From a checkpoint of a small contrastive audio-text model.
Training: muon at rate 0.012, 2800 steps, batches of 64.
Data: trained on single notes of musical instruments (NSynth), 184686 training examples, 1.0 epochs.
Rows from block 2 of the text encoder of a small contrastive audio-text model, named by matrix and row number. Rows with one number belong to one neuron. Each number is 128 + 32 x the weight over its row's rms, rounded and kept within 0 to 255. All counts start at 0.
Before each neuron's rows are labels from the 100 texts, of 14976, where the neuron reaches its highest value: "tokens" is the input token at the peak. Only what is clearly more common there than usual is listed. The data: single notes of musical instruments (NSynth). In brackets: how many of the 100.
# fc1: MLP up (text_encoder.blocks.2.mlp.fc1.weight, 512x128), inputs 0-127
# fc2: MLP down (text_encoder.blocks.2.mlp.fc2.weight, 128x512, transposed), outputs 0-127

tokens: "brass" (100)
fc1.166 [142 101 199 121 108 136 159 158  75 168 109 122 178 155 109 128  82 165 147 117 112 207 134  56 105 128 172 134 149 166 100 108 180 130 155 154 123 155 158  56 153 109  66 126 106  78 120 143 102 169 138 141  85 110 132  89 147  97 136 171 127 124 136 107 132 118  93 123 120 165 107 103 180  64 146 133 130 131 144 133 114 131 183 134 108 109  96 153 138  70 157  84  98 155 163 129  70 100 163  54  97 175 164 183 122  68 183 123  96 153 163 165 135 152 142 120 144 137 136 106 155  97 110 137 157 139  93  75]
fc2.166 [176 168  99 120 121 125 125 110 162 167  90  91  65 172 145 143 147  64 141 154 135 113  76 126 150 123 147  69 119 105 154 144  47 183 147  62 111  97 100 178 156 160 152 157 110 128 141 157 131 128 112 159 160 155 158 130 158 159 145 105 125  52 181 139 169  90 134  83 135 121 160 153 106  98  92 125 132 151 163 109 115 154 124  74  78 144 124 119 125 108 139 165  58 153 164 104  96 165  92 170 137 117  41 138 181 110 120 128 120 119 173 124  96 109 122 170  69 119  90 131 187 133  96 121 121 107 123  89]

tokens: "organ" (50); "6" (15); "50" (9)
fc1.35 [141 170 121 122 160 161 197 132 143 125 113 173 155 142 111 109 184 133  77 143 146 158 111  85 167 155  84 157 169 131 154 126 120 205 127 184 171 128 103 128 132  69  96 159  90 167 142 125 180 118 135 181 203 166  89 125 108 111 174 121 130 140 102 109 160 111 114 110  90 150 170 184  78 122 145 165 145 146 154  77 131 117 101 118 128 106 110 143 147 148 177 102 115 154 113  82 114 152 111 140 156 133 160 167 221 109 150  99 141  44  73 137 130 141  68 140  97 173 158 184 124 131 137 118 134 102 116 118]
fc2.35 [ 88 114 144 127 161 131  76 130 139 103 129 155 166 140  66 132  56 126 164 100 151  61 144  99 118 144 161 132 140 156  52 187 140 141 121 143 162  91 131  86 134 158 123  94 124  66 140 120 101 112 127 152  87 132 117 136  98 172 133 112 129  99  83 137 142 145 147 189 145 132  77 117 143 138  79 126 155 109 149 174  74 100 165 119  96 126 109  88 142 153 112 108 107 190 123 161 126 161 144 221 141 109  70  84 100 132 116 150 125 139 149 110  36 118 149 122 123  80 148 115 166  98 167 189  57 127  96 129]

tokens: "vocal" (66)
fc1.392 [114  79 122  81 118 131 161 120 151 108 109 101  84 142 142 122 164 112  83 120 121 116 146 159  78 121 138 113 206 145 196 110 114 168  61 147 130 119 142 101 147 107  91 110  41  93 166  63 169 135 134 181 166 156 151 110 150 172  96 107 155 122 118  99 178 148 154 125 115 110 169 174 156 141 117 131  66  97 180 102  98  65 140 147  51 110  76 104 115 161 141 160 112 130  71 153 143  71 156 108 140 130 154 140 123  94 186 143 104 161 133  73 144  93 155 129 112 118 123 137 132 118 128 134 182 190 144 136]
fc2.392 [140  87 127 134 116 167 143 118 136 159  90 145 146 144 124 110 129 180 132 165 109 134 120 168 121 153 104  99 114 129 138 108  94  90 162 106 171 113  95 115 151 129 165 179 188  94 123 181 111 154 144 135 102 177 119 141  68 124 147 166  91  85 155 116  64 145  94  86 160 148 155 168 141 151 153 135 132 132  82  93 132 139 131 118 197  59 106 156 104 144 169 155 158 142 145  66 191 111 118 195 197 124 127 128 143  77 103 135 135 131 162 163 189 102 139  76 129  63 137 133 104 201 195 113 142  78 157 140]

tokens: "flute" (100)
fc1.504 [133  98 181 107  63 109 140 161 160 113  65 161 127 135 126  95  97 143 149 149  57 149 131 166 142 111 135 164 162 104 129 140 135 116 166 155 108 111 168 135  93  98 134 107 128 138 128 103 186 161 116  92 115 126 108  74  96 142 131 166 121 135 167 122  67 136 177 138 190 144 145  80 141 177 164  97 139 125  88  88 124 117  89 114 105 138 132  58 141 121 113 190 142 154 135 150 199  99 172 163  82 148 148 113  97  90 161 110  63 187 148 127 102 125 136 182 168 195 134  85 107 115 134 145 147 168 108 203]
fc2.504 [115 170  83  88 121 118 136  90 152 126 165 192 125 103 104 161 141 104 111 129 196 146 103 136  95 134 107 142 117 145 131 134 153 134 132 170 155 174 136 141 198 144 149 124 166 137 133 168 112 127 149 143  82 156 144 127 127 150 106 178 123  88  94 102 138 123 127 152  34 131 182 165 175  64 139 103 118 126 156 174 142 150 154 129 145 120  96 122  55 103 130  61 150 119 131 103  99 145  71 147 141 128 177 119  79  87 102  85 119 107  95 110 158  36 160 104  77 116 129 189 162 114 175 162 114  86 121  73]

tokens: "vocal" (100)
fc1.156 [ 99 101 107 126 116 127  74 106 124 132 161 184 101 152  99  87 179 105 140  84 160 173 135 114  77 160 125 111 171  75 104 133  78 157 170 153 109 129 123 176 121 116 122 144 139 122 102 146 143  98 128  64 159 182 130  78 150 117 140 194  83 147 184 101 127 116 142 179 178 125 158 143  91 163 141  93 177 166  90  70 189 127 115 126 141  91 179 136  87 123 182 144 171 142 101 106 172 159 168 184 148  61 150 117 124 134 103 119 135 161 184 157  90 125 118 164 131 180 100 108 102 151 176 166 146 112 118 122]
fc2.156 [ 86 112  87 115 134 139  77 107  87 137 130  84 123 144 144 141 130 140 135 111  90 119 129 131  76 116 189 147 107 162 103  95 127 159  88  97 123 167 192 120 195 133 140 160  97 109 137 132  98 119 187 198 130 195 131  99 102 152 189 123  86 156 145 204  78 136 113 100 110 134 134 119 171 137 138 111 121  84 140 122 122  47 169  92 104 139 138 149 142  62 186  98 115 149 129 119 118 118 146 156 118 130 174 155 204 132 143 151  96  98  96 181 170  96 120 106 130 199 169 142  75 163  87 110 120  99 117 122]

tokens: "organ" (74); "6" (26)
fc1.488 [128 148 157 141 119 103 129 185 125 164 121 173 112  95 144 119 130 114 183 144  75 141 193 131 152 122 129 148 123 136  90  53 139 205 142 103 159 106 210  61  96  72 116 136 152 139 185 124 182 143 120 102  93 162 184  95 147 173 108 153  98 155 120 166 131 133  84 133 113 149 153 124 161 146 136 106 127 122 125 117 109  86 111 104 126 126  56  43  83  75 114 169 154 102 154 156 103 112 134 105 114 176 168 176 199 136 120 110 117 118  90 151 125 131 133 107 136 143 160 137 114 144 156  71 142 109 110 190]
fc2.488 [149 193 115 122  69 166 160 194 101 119  80 169 112 207 135 173 187 112 101 133 175 122  87 159 126 192 107 144 109 148 137 132 132 137 124 103 139 118 147 127  86 198 138 141 105 100  85  64 112 160 137 163 111  93 132 138  76 175 150  99 185  79  92 133 109 137  75 159 133 108 137 124  91  74 131 112  97 109 164 166 144 131 146 178  89 110 137  99 135 147  90 115 119 119 125  92  93  87  97 170 170 153  98  98  59 123 127 203 178 136 105  99 135 121 103  87 161 178 107 115 125 118 154 129 113 129 114 119]

tokens: "organ" (39); "25" (26)
fc1.89 [144 146 153  93 132 105 133 122 166 169 124 103  80 152  66 135  93 129 158 122  78 115 139 108 232 174 129 134 119 156 122  78 137 123 125 151 126 144 158  75 120 106  71 100 147 156 167 112 126 147 127 105 133 125 152 161 164 117 133  92 126 140 108 145 109  96 151  53 112 104 180 132 164 131 126 138 135 120  93 112  93  56  88 181 132 176 120 138 128 115 173 184 151 107 107  95 133 123 134 166  65 121 233 151 182 136 107  83 121 146 153 147 109 166  78 159 152 111 135 125 114 139 122  45 133  84 175 157]
fc2.89 [119 122 107 118 112 127  78 102 151 128 170 204 161  74 154 130 140 144 102 147 137 110  98 121 108 115 151  95 123  78 174 173 113 148 119 137  85 104  60 142 117 107  93 102 115  86 167 171  82 122 140 181  88 138 127  62  88 136 114 157 172 183 185  70 140 134 121 122 160 124 163 112 119 113 201 104 124 176 151 132 155 173  92  25 176 149 119 146 153 150 146  93 143 127 132 113 148 122 117  86 181 122 111 175 136  43 151 140 130 142 133 100 148 116 201 133  86 127 124 144 120 154 102 127 146 144  98  97]

tokens: "brass" (100)
fc1.222 [ 95 128 166 123 155 135  72 161 113 140 120 146 150 138 146 147 127 152 138 161 123 118 114  84 162 102 132 122 132 161 134 107 139 124  87 156 145 143 147  91 181 101 111 113  93 121 187 126 154 135  86  91 186 148  79 101 147 184  91  70 121 139 121 160 106  99 105 128 128 185 125 120 167 160 175  97 136 134 128 123  72 173 117 122  77  89 177  97  54  96 136  85 133 122 101  41 133 132 114 117 108  74 156 173 120 148 167  81 156 179 113 110 153  77 111  95 155 193 204 145 108 103 130  70 111 157  68 130]
fc2.222 [115 133 105 164 154 167 133 174 113  92  97  88 163 134 170 106 110 157  99 132 130 153 112 123 187 209 175 167 129 156 209 151 160 146 138 193 161 165 132 137  86 136 133 148 111 124  92  82  86 135 154  80 172 147 112 112 163 175 212 135 147 148 187 187 101 153 106  70 159 115 135 101 112 123 125 148 120  81  71 107 155 158 129 158 111 100 125  98  90 108 164 103  89 146 125 127 195 103 122 132 108  99 107 135  87  73  87 114 175 160 148 100 119 131 126 162  97 138 162 138 151 190  92 143 164 138 121 142]

tokens: "brass" (88); "5" (9)
fc1.124 [ 95 140  56 128 148 119  62 128 151  78 181 168 150 163 106 137 108 148 173 165 177 150  76 146 105 116 129 106 127 153  66  92 122 145 152 143  72 163 135  79 169 120  90 178 121 142 141 154 165 105  96  40 150 160 147 159 147 140 110 129 101 110 164 158 196  87  89 165 120 145 140 124 146 121 102 128 146 102 132 165  93  94 161 105 128 126 119 148 158 127  93 108 127 160 142 106 140 150 156 143 154 146  98 194 120 114 172  58 158 144 161 219 108  77 137 100 133 129 121 173 144 118  72  93  80 118 123 139]
fc2.124 [119 127 213  92  51  87  96 120 151 179 101  51  90 179 114 159 149 172 100 187 121 181 139 140 186 208 149 125 114 135 130 172 113 153 156 122 130 164 114  56 140  88 138 122 122 110 171 121 102 116 158 166 192 133 113 165 135 120 187 111 101 175 132 149  71 124 165 155 143 142 106 150  85 123  92 148 141 130 135 101 106 106  70 166 119 124  94 141 127 170 165 135 110 119 140 139  93 158 106  89 128 109 102 115 140 124 160 193 116 107 136  87  77 200 124  94 114 162 138 127 168 121 122 147 129 126 128 138]

tokens: "<end>" (59); "127" (20); "100" (13); "50" (7)
fc1.149 [ 93 150 123  93 143 122 195 149 176 137 133 105 167 116 151 106 117 166 153  99 163 103 197  70 155 113 107  92 133 183 162  73 106  90 138 149 158 163 119 116 129 143 148  86 114 117 151 143 156 151 127 119  99  99 149  57  87 128 113 131 175 148 141 134  85 121 107 143 112 126 108  84  58  92 168 177  97 184 113  90 104 134 148 132 163 132 153 152 107 147 196  83 165 124 145 166 141 148 106 119 138 135  84 119  82 128 106 142  85 107  95 143  85  81 112 181 130 145 188 203 184 167  95 181 148  92 113  96]
fc2.149 [108 112 105  66 163 142 191 152 160 126 181 130 151 115 145 175 126 180 116 145  90 108 117 172 144 171 142 159  85  81  53 123 158  72 143 147  98  86 105  98 107 162 117 114 129  76 124 101 175 145 177 147 140 126  47 139 146 118 127 166 112  76 122 150  85 180  85 117 129 146  67 139 119 146 103 119  78 161 108 124 161  82 121  86 127 101 187 106 152 170 164  99  76 153 173 105 121 118 149 163 168 124 173  89  88 141  69 146 189 143 108 104 132 119 156 103 139 124 129 130 149 106 118 107 152  71 138  94]

tokens: "1" (68); "e1" (27)
fc1.381 [121 138 134 148 137 105 154 112 161 101 197 142 141  67  53 146 116 172 132 148 136 116 156  60 133  94 144 104 136 168 149 119 121 102 145 123 150 177 116 141 136 152 105  66 138  88 125 152 146 108  88  55 111 127 142 139 133 130 158 156 109 124  94  75 115 153 125 131 163 155 123 145 112  92 172 202  53  94 163 124 106 137  91  34 108 147 133  75 146  93 155  55 127 145  94 189 154 108 110 162  59 168 124 151 130  84 123  99 106  89 115 146 130 148 153 176 148 113 163 148  95 160 126 102 164 127  99  86]
fc2.381 [113 122 118  95 124 127  87  95  90 111 188 172 141 189 117  95 151 139 151 151 104  70 103 117 117  93 115 143 136 114  93  85 105 192 157 203 138 116 146  87 150 110 156 152 114 119 136 152 124 105 153 156 194 121 112 177 128  77 129 117 142 126 161 183 119 102 107 115 193 145 101 148 154 163 113 145 152 147 127 121 120 190 110 163 176 106 158 131 170 138  71 151 106 111 119 101 173  97 165 135 130 125  87 106 165 160  94  87 183 109 111 161  82 128 140 119 179 120  75 153 149 130 110  68 197  79 211 134]

tokens: "<end>" (95)
fc1.131 [129 102 103 131 117  62 144 148 113 107 104  82 137 127  94 112 174  87 125 132 122  63 166 160 127 172 139  98 123 106 130 134 134 116 137 181  83 160 120  72 187 104  92 164 142  90 154 116 143 151 129  58 118  84 149  69 153 138 155 165 118 119  74 180 125 125 152 155 170 157 125 150  39 109 102 170 184 130  59 156 137 116 133 105 142 123 150 128 161 110 124 140 137  51  72 153  97 121 109 173 129 128 128  80  96 179 156 160 115 163 130  62 111 117 128 121  69 155  84  98 141 170 142  92 160 114 103 162]
fc2.131 [ 97 111 142 128 155 155  86 167 159 150 124 189 136 149 124 116 120 165  98 167 144 142 121 125 111 147 130 163 124 133 149 147 128 175  98  78 151 138  88 131  51 154 159 126  93 137  81 126 173 156 165 150 127 109  88  84  61 171 100 156 115  82 152 134 165 156 133 107 113 152  80 179 209 157 129 165 138  93 143 135 152 139  91 188 105 172 163 139 132 116 151  93 151 157 166  86  23 171 125 175  70 115  47 135 116  99 110  75 123 157 101 122 139 130 176 121 142 143 121 155 147 156 146 168 105 142 118 111]

tokens: "<end>" (100)
fc1.246 [122 104 100  98 141 144 163 147 157 153 137 156  94 183 141  93 100 158 133 153  91 113 104 143  88  75 141 110 154 137 128 148 112 139 140 113 197  98 150 119 103  80 131 124 112 158  95 195 116  66 210  99 181 140 132  86 162 187 128 143 190 150 164  74  96 128 143 174  74 105 146 107 156 120 132  94 116  96 171 158 169 114  89 143  96 135 171 148  96 126 178 148 135  85  76 167  98 125 163 121 120 146 183 112 162 134 124 103  95 105 172 140 121 119 166  71 118 173  92 142  84 140  80 174 187 137 164 113]
fc2.246 [134 149 110  90 119 164  74  79 112 175 159 145 137  93 117 173 147  93 132 171 126 139 107 128 159 149 115  74 153  88 101 176  84 129 166 120 152 101 123 136 117 121 118 178 150 151 164 146  95 109 152  89 158 113 152 101 103 135 105 144  98 113  89 113  95  90 152  88 102 155 133 144 192  91 111 124 151 154 155  88 161 123 122  47  99 183  89 185 152  68  96 204 131  99 163 139 138 100  88 141 134 170 172 107 161 154 153 101 195 101 119  89 131  56 131 142  92  75 159  83 166 181 107 114 115 146 147 109]

tokens: "brass" (89); "bass" (11)
fc1.192 [125 152 111 163 163 111 156  71 151 102 192 143 198 147 143 172  70 107 117  97 169 152  66 144 171 134 129 138 169 117 126 104 135 204  79 155 181 147 151 131  69 128  78 137 153 108 166 121 124  95  82 134 146 124 146 120 161 171 179 167 112 178 107 147 146 112 134 126 156 131 120 126 161 121 146 102 187  96 160 180 127 112 199  89  77 141  77 152 111 118 121 125 141 135 130 120 159 140 181 106  52 155 150 146 167  98 127  82 109 118 126 100 133 152 124  68  87 169 121 132 176 142 138  98 193 142 132 101]
fc2.192 [148  47 138 124 107 134 138 124 129 108 130 132  54 166 105 121 150 152  93 103 175 120 188 143 119 178 144 155  91 119 147 176  55 168 203 116  95 163 169  87 136 194 134 141 131 141 129 176  68 141 191  65 168 177  60 146 125 106 141 162 112 143 182 111 153 153 167 126  94 107 139 158 168 148 114 127 169 149 141 103 143  81 131 124 139 125 188 106 155 149 102 148 111 152 126 116 136 121  81 118 141 137 138 140 180 166 124 140 136 155 113 119 157 110  96 152 132  65 136 195 143 160 139  79 100 126 178 120]

tokens: "<end>" (100)
fc1.177 [107 180 143 109 102 154 172  80 163 131  88 136 140  80  95 179 117 159 144 126 173  84 101 165 171 109 114 143  98 123 157 128 119 145 151  55 158 160  70 149 124 141  77 152 103 114 105 152  93 159 155  91 127 206 194  64 127 123 144 135 113 173  96 126 129 126 156 141 187 139 132  98 157 152 167 139 110 155 141  66  47 118 116 170 149  90 130 123 144  96 121 172 147 127 152 179 153 102 111 135 124 151 147 136 101 149 159 148 150 146 111 123  92 130 147 151  80  70 154  54 169 148  93 177 146 147 122 188]
fc2.177 [175 103 116 199 146 197 131 113 135  98  92 134 132 154 127 166  92  86 108  80 133 105 162 118 138  68 137 102 149 137 128 101 112 186  86 100 120 127 182 161  82 140 192 141 165 154  95  98 102 161  97 182  95  96  80  95 122 162 172 140 148 137 126 114 114  72 136  81 145 133 106 188 114 125 144 194 142 111 130 106 134 126 111 113 140  90 120 123 160 128 155 114 121 141 196 141 161 128  94  70 133  48 111 160 103 169 123 163 175 129 112 161 105 136  57  40 138 114 138 170 110 140 118 150 105 162 118 137]

tokens: "organ" (40); "f3" (40); "g4" (20)
fc1.170 [159 160 199 130  80 140 135 155 164 201 117 100 154  99 110 134 103 131 131 141 141 134 133  71 132  98 120 139 100  52  98 162 124 137 104 128 128 148 111  95 116 104  78  89 162 120 136 137 112 122 115 103 192 143 147 130 116 108 133 142  79 107 131 122 124 145 129 164 164 137 100  76 125 129  92 105 179  85  90  78 138 152 156 107 164 175  81  98 131  83  92  84  68 119 138 200 111 135 141 117  71  95 142 134 100  73 145  73 154 155 184 135  98 139 127 182 123  74 156  82 125 160 155 104 151 214  82  96]
fc2.170 [154  91 135 109 216  92 115  78 135 131 110  91 182 130 182  89 145 127 180  78 107 110 141 163  99  97 100  89 142 139 106 114 119 128 148 149 122 129 111 106 139 194 162 111 163 137 136 105 119  86 128 138  79 151 188 122 109 137 147  96 148 157  99 163 167 173  86 117  69  66 117 212  77 114 112  88 113 170 156 166 147 100 176 195 134 130 183 129 126 178 131 134 113 112 116 157 130  98 131  94 134 105 105  66 187  79  81 163 162 157  87 115 118 113 130 133 147 122 143 125 156 137 168 156  70 140 147 129]

tokens: "vocal" (53); "#" (34)
fc1.110 [148 119 125 145 135 145 131  68 136 121 127 192 111 125 118 109 174 111 122  46 158 121 158 150 100  94 158 101  89 130 172 133 139 137  99 134  86 104 103 111 142  91 129 142 152 145 168  77 168 107  98 122 150 180 159 207 100 162  67  82  75 141 134 149 114 122 125 104 131 116 190 136 116 141 149 133  83 126 112 127 161 101 111 134 108  77  41 104 143 167  77 183 139 138 100 145 189 143 148 156  81 138 147 117 126 102 183 142 179 161 165 112 135  98 206 114 122 184 174 131 132 175 118  86 136 105 170  91]
fc2.110 [155 169 123  82 170  62 140 154 128 174 175 101 150 148 115 117 135 168 160 170  97 144  95 141  95 165 165 114 118 137 138 126 126 118 130 137 140 205 111 130 116 150 150 134 157 120 144 114  60  89 157 192 117 111 107 124  98 131 187 126 118 147 152  89  97 148  84 102 149 191 144 181 172 119  87 153 124 150 181 134 147 144 119 129 127  81 100 147 116 117 131  90 128  83  85 188 130 134  94 160 179  82 143 141 130  95 137 116  45 120  99 218 174  83  91 164 186  89 122 120 114 125 161 150 138 185 118 146]

tokens: "<end>" (91)
fc1.422 [ 88 170 100 147 158 105 157 123 149 134 194 124 131 159 158 185 115 172 166 188 126 119 156 134  80 176 208 187 151  97  85  67 112 139 119 111 125 128  97 112 128 124 114  95 108 117 100 122 102  86 151 125 133 110 134 104  90 134 104 103  65 128  94 120 139  83 189 154 168 152 125 182 139 154 100 171 138 130 150 123  98 121  68 108 148 186 216 110 145  81  95  76 143 122 111 100  99 184 112 138  97 141 125 157 175 109 131 102 148 105 162 158 114 154 139 134 134 191 169 145 130 138 102 115 175 147 198 114]
fc2.422 [113 125 100  95 172 156 148 104 159 101  92 162 137  62 113  65 117 122 188 136 172 120  96 168 173 146 126  88 123 101 121 183 125 140 177 166  99  76  91 159 170 178 125 118 134 152 115 167 144 152 118 168 111 159 122  80  98  89 137 186 117 176 156  62 121  99 136 119  94  79 133 132 116 129  78  77 133 218 146 126 137 144  80 166 134 145 154 121 145 156 112 138 111 112 169 157 160 139 112 103 154 127 196 155  83 157  88 106 147  93 157 114 123 189 179 136  73 124  86  97 105 114 134 108 137 119 125  73]

tokens: "brass" (94)
fc1.24 [171 172  92 135 108  69 109 145  97 122 115  91 140 147  79 153 101  68 161 171 142 116 105 157 173 151  96 140 100 126 134 121 161 158 130  91 151 166 153  94 148  63 166  98 108 142 136 136 112 183 118 113 158 137  91 115 104 133 125 196 150 111 143 132 103 163  48  98  94  70 136 131  96 111 112 136 156  85 134 134 109 121 106 108  67 146 157 140 127  84 105  91  95  97 151 129 137 102 126 182 152 115 143 176 135 105 158   0 132 127 134  58 132 140  63 164 142 172 135  79 120 122 130  96 121 145 114  87]
fc2.24 [136  97  97 121 182 125  89  66 153 111 156 146 143 103 164 119 116 121 153  73 117  83  89 114 115 116 157 151 145 186 114 138 120 134 150 138  66 119 105 117 157 193 166 133 119 148 132 165 149  67 178 170 147 158 167  76 147 157 115 104 102 145 192 169  60 121 165 170  89 105 135 127  88 166 152  85 137 209 141  88 132 157 203 205 135 129 115 135 154 153 119 105 135 125 149 142 111 104  79 123 120 137  84 100 105  90  90 198  70 133 149 163 133 153 141  99 102 103 119 104 104 111 115 130 119  95 171 157]

tokens: "flute" (66); "d6" (10)
fc1.248 [122  99 120  52 136 149  88 138 119 142 152  97 160 154 136 113 141 102 132 159  62 167 161 100  97 122 125 158 103  78 140 179  92 111 159 108 134  84 108 131 120  63 197  92 112 119 150 110  88 127 120 131  61 125  93 132 121 118 104 177 131  64 170 158 143 127 155 106 185 140  66 108 179  97 151  81 109  76 116 102  84 117  99  99 145  95 163 162 114 153 188  98 128 135 131 162 164  67 109 161 154 196 112 143 117 128  98  51 166 127 122 152 105 159 115 166 173 118 130  72 124 103 153 170 113 144 124 150]
fc2.248 [ 96 125 179 128  95 104 166 120 144 148 139 128  77 149 189 109 181 133 104 175 130 147  68 126 156 186 125 172  90 207  88  76 189 104 169 116 195  74 141 124 107 114 119 155 170 134 188 125 117 135  71 109  93 151 167 160 145 199 130 148  95 171 162 127  59 122 131 113 136 133 153 102 141  80  90 122 196 128  81 125 131 125  86 109  92 126 108 123  94 137 106 130 113 113 158  99 146 136 124 189 182 132 105 164 140  81 136 123 106 132 120 118 129 138 117 102  90 128 110 188 101 162 187 154 138 107 139 112]

tokens: "organ" (77); "e6" (14); "6" (9)
fc1.427 [101 104 141 125 177  86 141 161  73 120 145 122 137 174 133  84 122 132 124 133 138 108 126 101 121  91 140 115 127 183  79 114 150 122 151 214 167 143 152  83 133 136 117 156 129 155 166 180 145 124 119  55 193 153 149 124 116  95 124 103 190 130 115 128 112 136 111 129 173 112 113 108 122 153 138  77 137 117 173 102 152  81  70 152 153 162 148 165 142  99 159  20 124 172 119 141  60 150  87 115 120 112 176 124 129 139 141 133  64  81 117 137 100 176  94  86 176 178 108  66 103 175  92 133 125 115 109 117]
fc2.427 [115 144 140 108  82 115  92 132 112 114 146 164 100 161 159 145 140 104 118 150 107  95 135 123 161 173 151  71 106  52 179 124 124 180 114 156 135 116 126 112 120 126 167 154 157 189 108  72  66 137 108 161 130  84 110 150 154 173 112 125  97 100 156 131 166 138 112 151 152 140  94 140 114 159  70 158 126  96 169 142 142  59 131 114 160 111 116 112 145 135 106 202  86 142 161 116 117 102 142 136 126 194  72 138 170 211 121 149 117  99 169 106 108 103 179 131  76  44 145 144 186 115 189 134 140 184 137 124]

tokens: "1" (46); "25" (14)
fc1.498 [111  78 104 121 187  82 161  98 151 105 161 127  68 138 100 171  20 136 135 148 174 119 129 107 151 125 109  89 126 106 133 155 145 146 145 126 109 108  75 128 162 137 138 100  94  88 133 138  87 112 153  97 167 160 131 126 142 128  95  96 126 117  59 103 109 171 116 135 159 178 138 115 133  31 136  74 108 145 179 143 137 119  99 113 113  68 120  89 166 127 109  90 101 123 106  71 124  77 105 155 136 137 150 171  89 128 172 100 117  54  82 144 139  88 167 123 121 166 188 118 105 132 113 178 134  77 115 125]
fc2.498 [144 140 140 146 128 125 171 181 128 125 115 167 107  92 143 182 146 106  98 137 132 158 141 139 180 131 129 149  84 173 132  85 165 170 191 144 130 114 149 164 112 127 106 101 135 157 136 117 118 107 131 157  44 153  93 169 119 150  88 171 110  93 163 213 161 112 150 107 161 117  92 159 145 136 168 154 166 186 172 116 125  97 149 129 190  66 130  80  82 202 196  96 119 170 172 150 117 137 125 162 108 129  92 111 108  97 160 156 146 114 150 111  80 116  89 110 114 131 140 106 160 147 137  94  81 203 100 105]

tokens: "vocal" (53); "#" (20)
fc1.162 [169  66 127 105 122 121 193 114 144 118  84  65 155  81 120 108 150 101 122  92 175 168 129 137  67  46 153 131 114 126 139 113 107 154 124 107 119 123 146 140 136 128  94 142  90  97 112  72 148 161 146 157 116 173 107 110 128 214 167 134  96 180  47 114 142 141 133 125 150 134 135 207 113 160 176  94  87 129 123 138 146  76 138 186 136 108 100 151 112 167 106 165 114 173 102 192 157 114 149 139 164 120 152 134 109 144 107 119 116 106 184  70 124  89 190  62 147 145 121 101 125 156 105 150 144 136 100 123]
fc2.162 [128  81 110  82  86 133 124 168 152 116 186  85 170 125 117 155 147 124 156 146 113 127 111 170  87 153  93 102 109 134 162  73 112 174  62 161 180 116 117 149 102 151 203 137 164  90 119 125 133 152  75 143 100 161  97  92 112 149 101 158 107 135 151 132 105 164 133 117 134  87 157  91 147 100 112 196 159 145 170  89  72 124 106  97 120 165 144 151 104 143 194  91 145  78 167 166 143 138  98 120 122  70 103 191 128 177 149 113  93 134  80 173 157  89 129  52 107 139 132 139  95 106 151 172 104 148  98 168]

tokens: "brass" (100)
fc1.130 [ 66 137 140 152  98 115 124 121 125 121 113  51 155 123  88 138 165 112 116  95 128 146 112 116  92  47 100 135 126 129 127  99 140 101 121 118 113  85 135  75 165 144  90 130 160 105 171  84 121 132 115 115 232 187 142 135 177 131 193 121 189 157 142 103 141 110 122 112  98 181 106 126 136 135 126 131 149 112 154 156 100 160 140 111 116 133 152 105 102 196 155  68 140  98  57  98 150 209 180 143  93 104 168  96 144 173 103  89 193 158 143  80 152 133 130 179 108 149 142 122 152 138 105 118 137 123  77 149]
fc2.130 [130 108 144 121 151 181 119 149 120 137 133 147 140 107 147  75 143 163 117 105 103 163 132 111 173 167 248 174 148 137 127 124 125 172 180 150 138 113 154 152 111 146 122 124 163  84 157 139 108  97  77  83 102  45 137 138 160 136  95 141 107  91 168 120 117 119 138 162 105 117 129  91 117 140 189 128 196 114 111 159 101 168 181 160 126 132 129  94 137  93 133 117 160 117 169  89 184 153 150 157 109 114 144  94  99  65 158  74 148 127  95 169 153  66 111 115 157 182 152 127 175 162  59 125 176 161 124 133]

tokens: "organ" (73); "6" (27)
fc1.486 [109 124 104 142 132 104 108 189 147 186  99  84 145 149  90  80 139  99 119 152 182 116 154 101 125 125 135  95  83 125 125 122 134 150 152 138 125 172 163 152 132 103 181 162  95  82 110 154 143 121  22 110 117 140 127  59  75 129 110 157 122  95 159  97 105 106 158 159 105 122  55 105 110 147 135 133 116 124 138  85 153 103 115 119 158 119 164  87 175 133 144 129 162 106 166 136 110  94 142 137  36 184  89 178 163 172 147  57 166  75 152 143 138 132 135 103 194 106 143  88 156 115 146  95 166 129  94 150]
fc2.486 [155 146 126 143 106 143 187  87 138 146 125 141 105 158 151  89 123  97 140 100 142  87 139 151 103 107  92  67 118 100  88 111 102 104  57 168  41 140 143 138  85 106  82 146 135 115 125 159 102 124  96 131 147 105 100  53 153 154 130 141 134  71 105 140 115 144 100 152 123 114 155 136 127 133 131 168 123  62 131 149 133 168 115  82 168 100 134  76  92  92 101  96 167 195  85 214 153 119 144 131 107 183 104  91  72 112  53 140 117 139  94 181 115 146  93 129 130 104 136 141 151  97 152 129  80 114 188 169]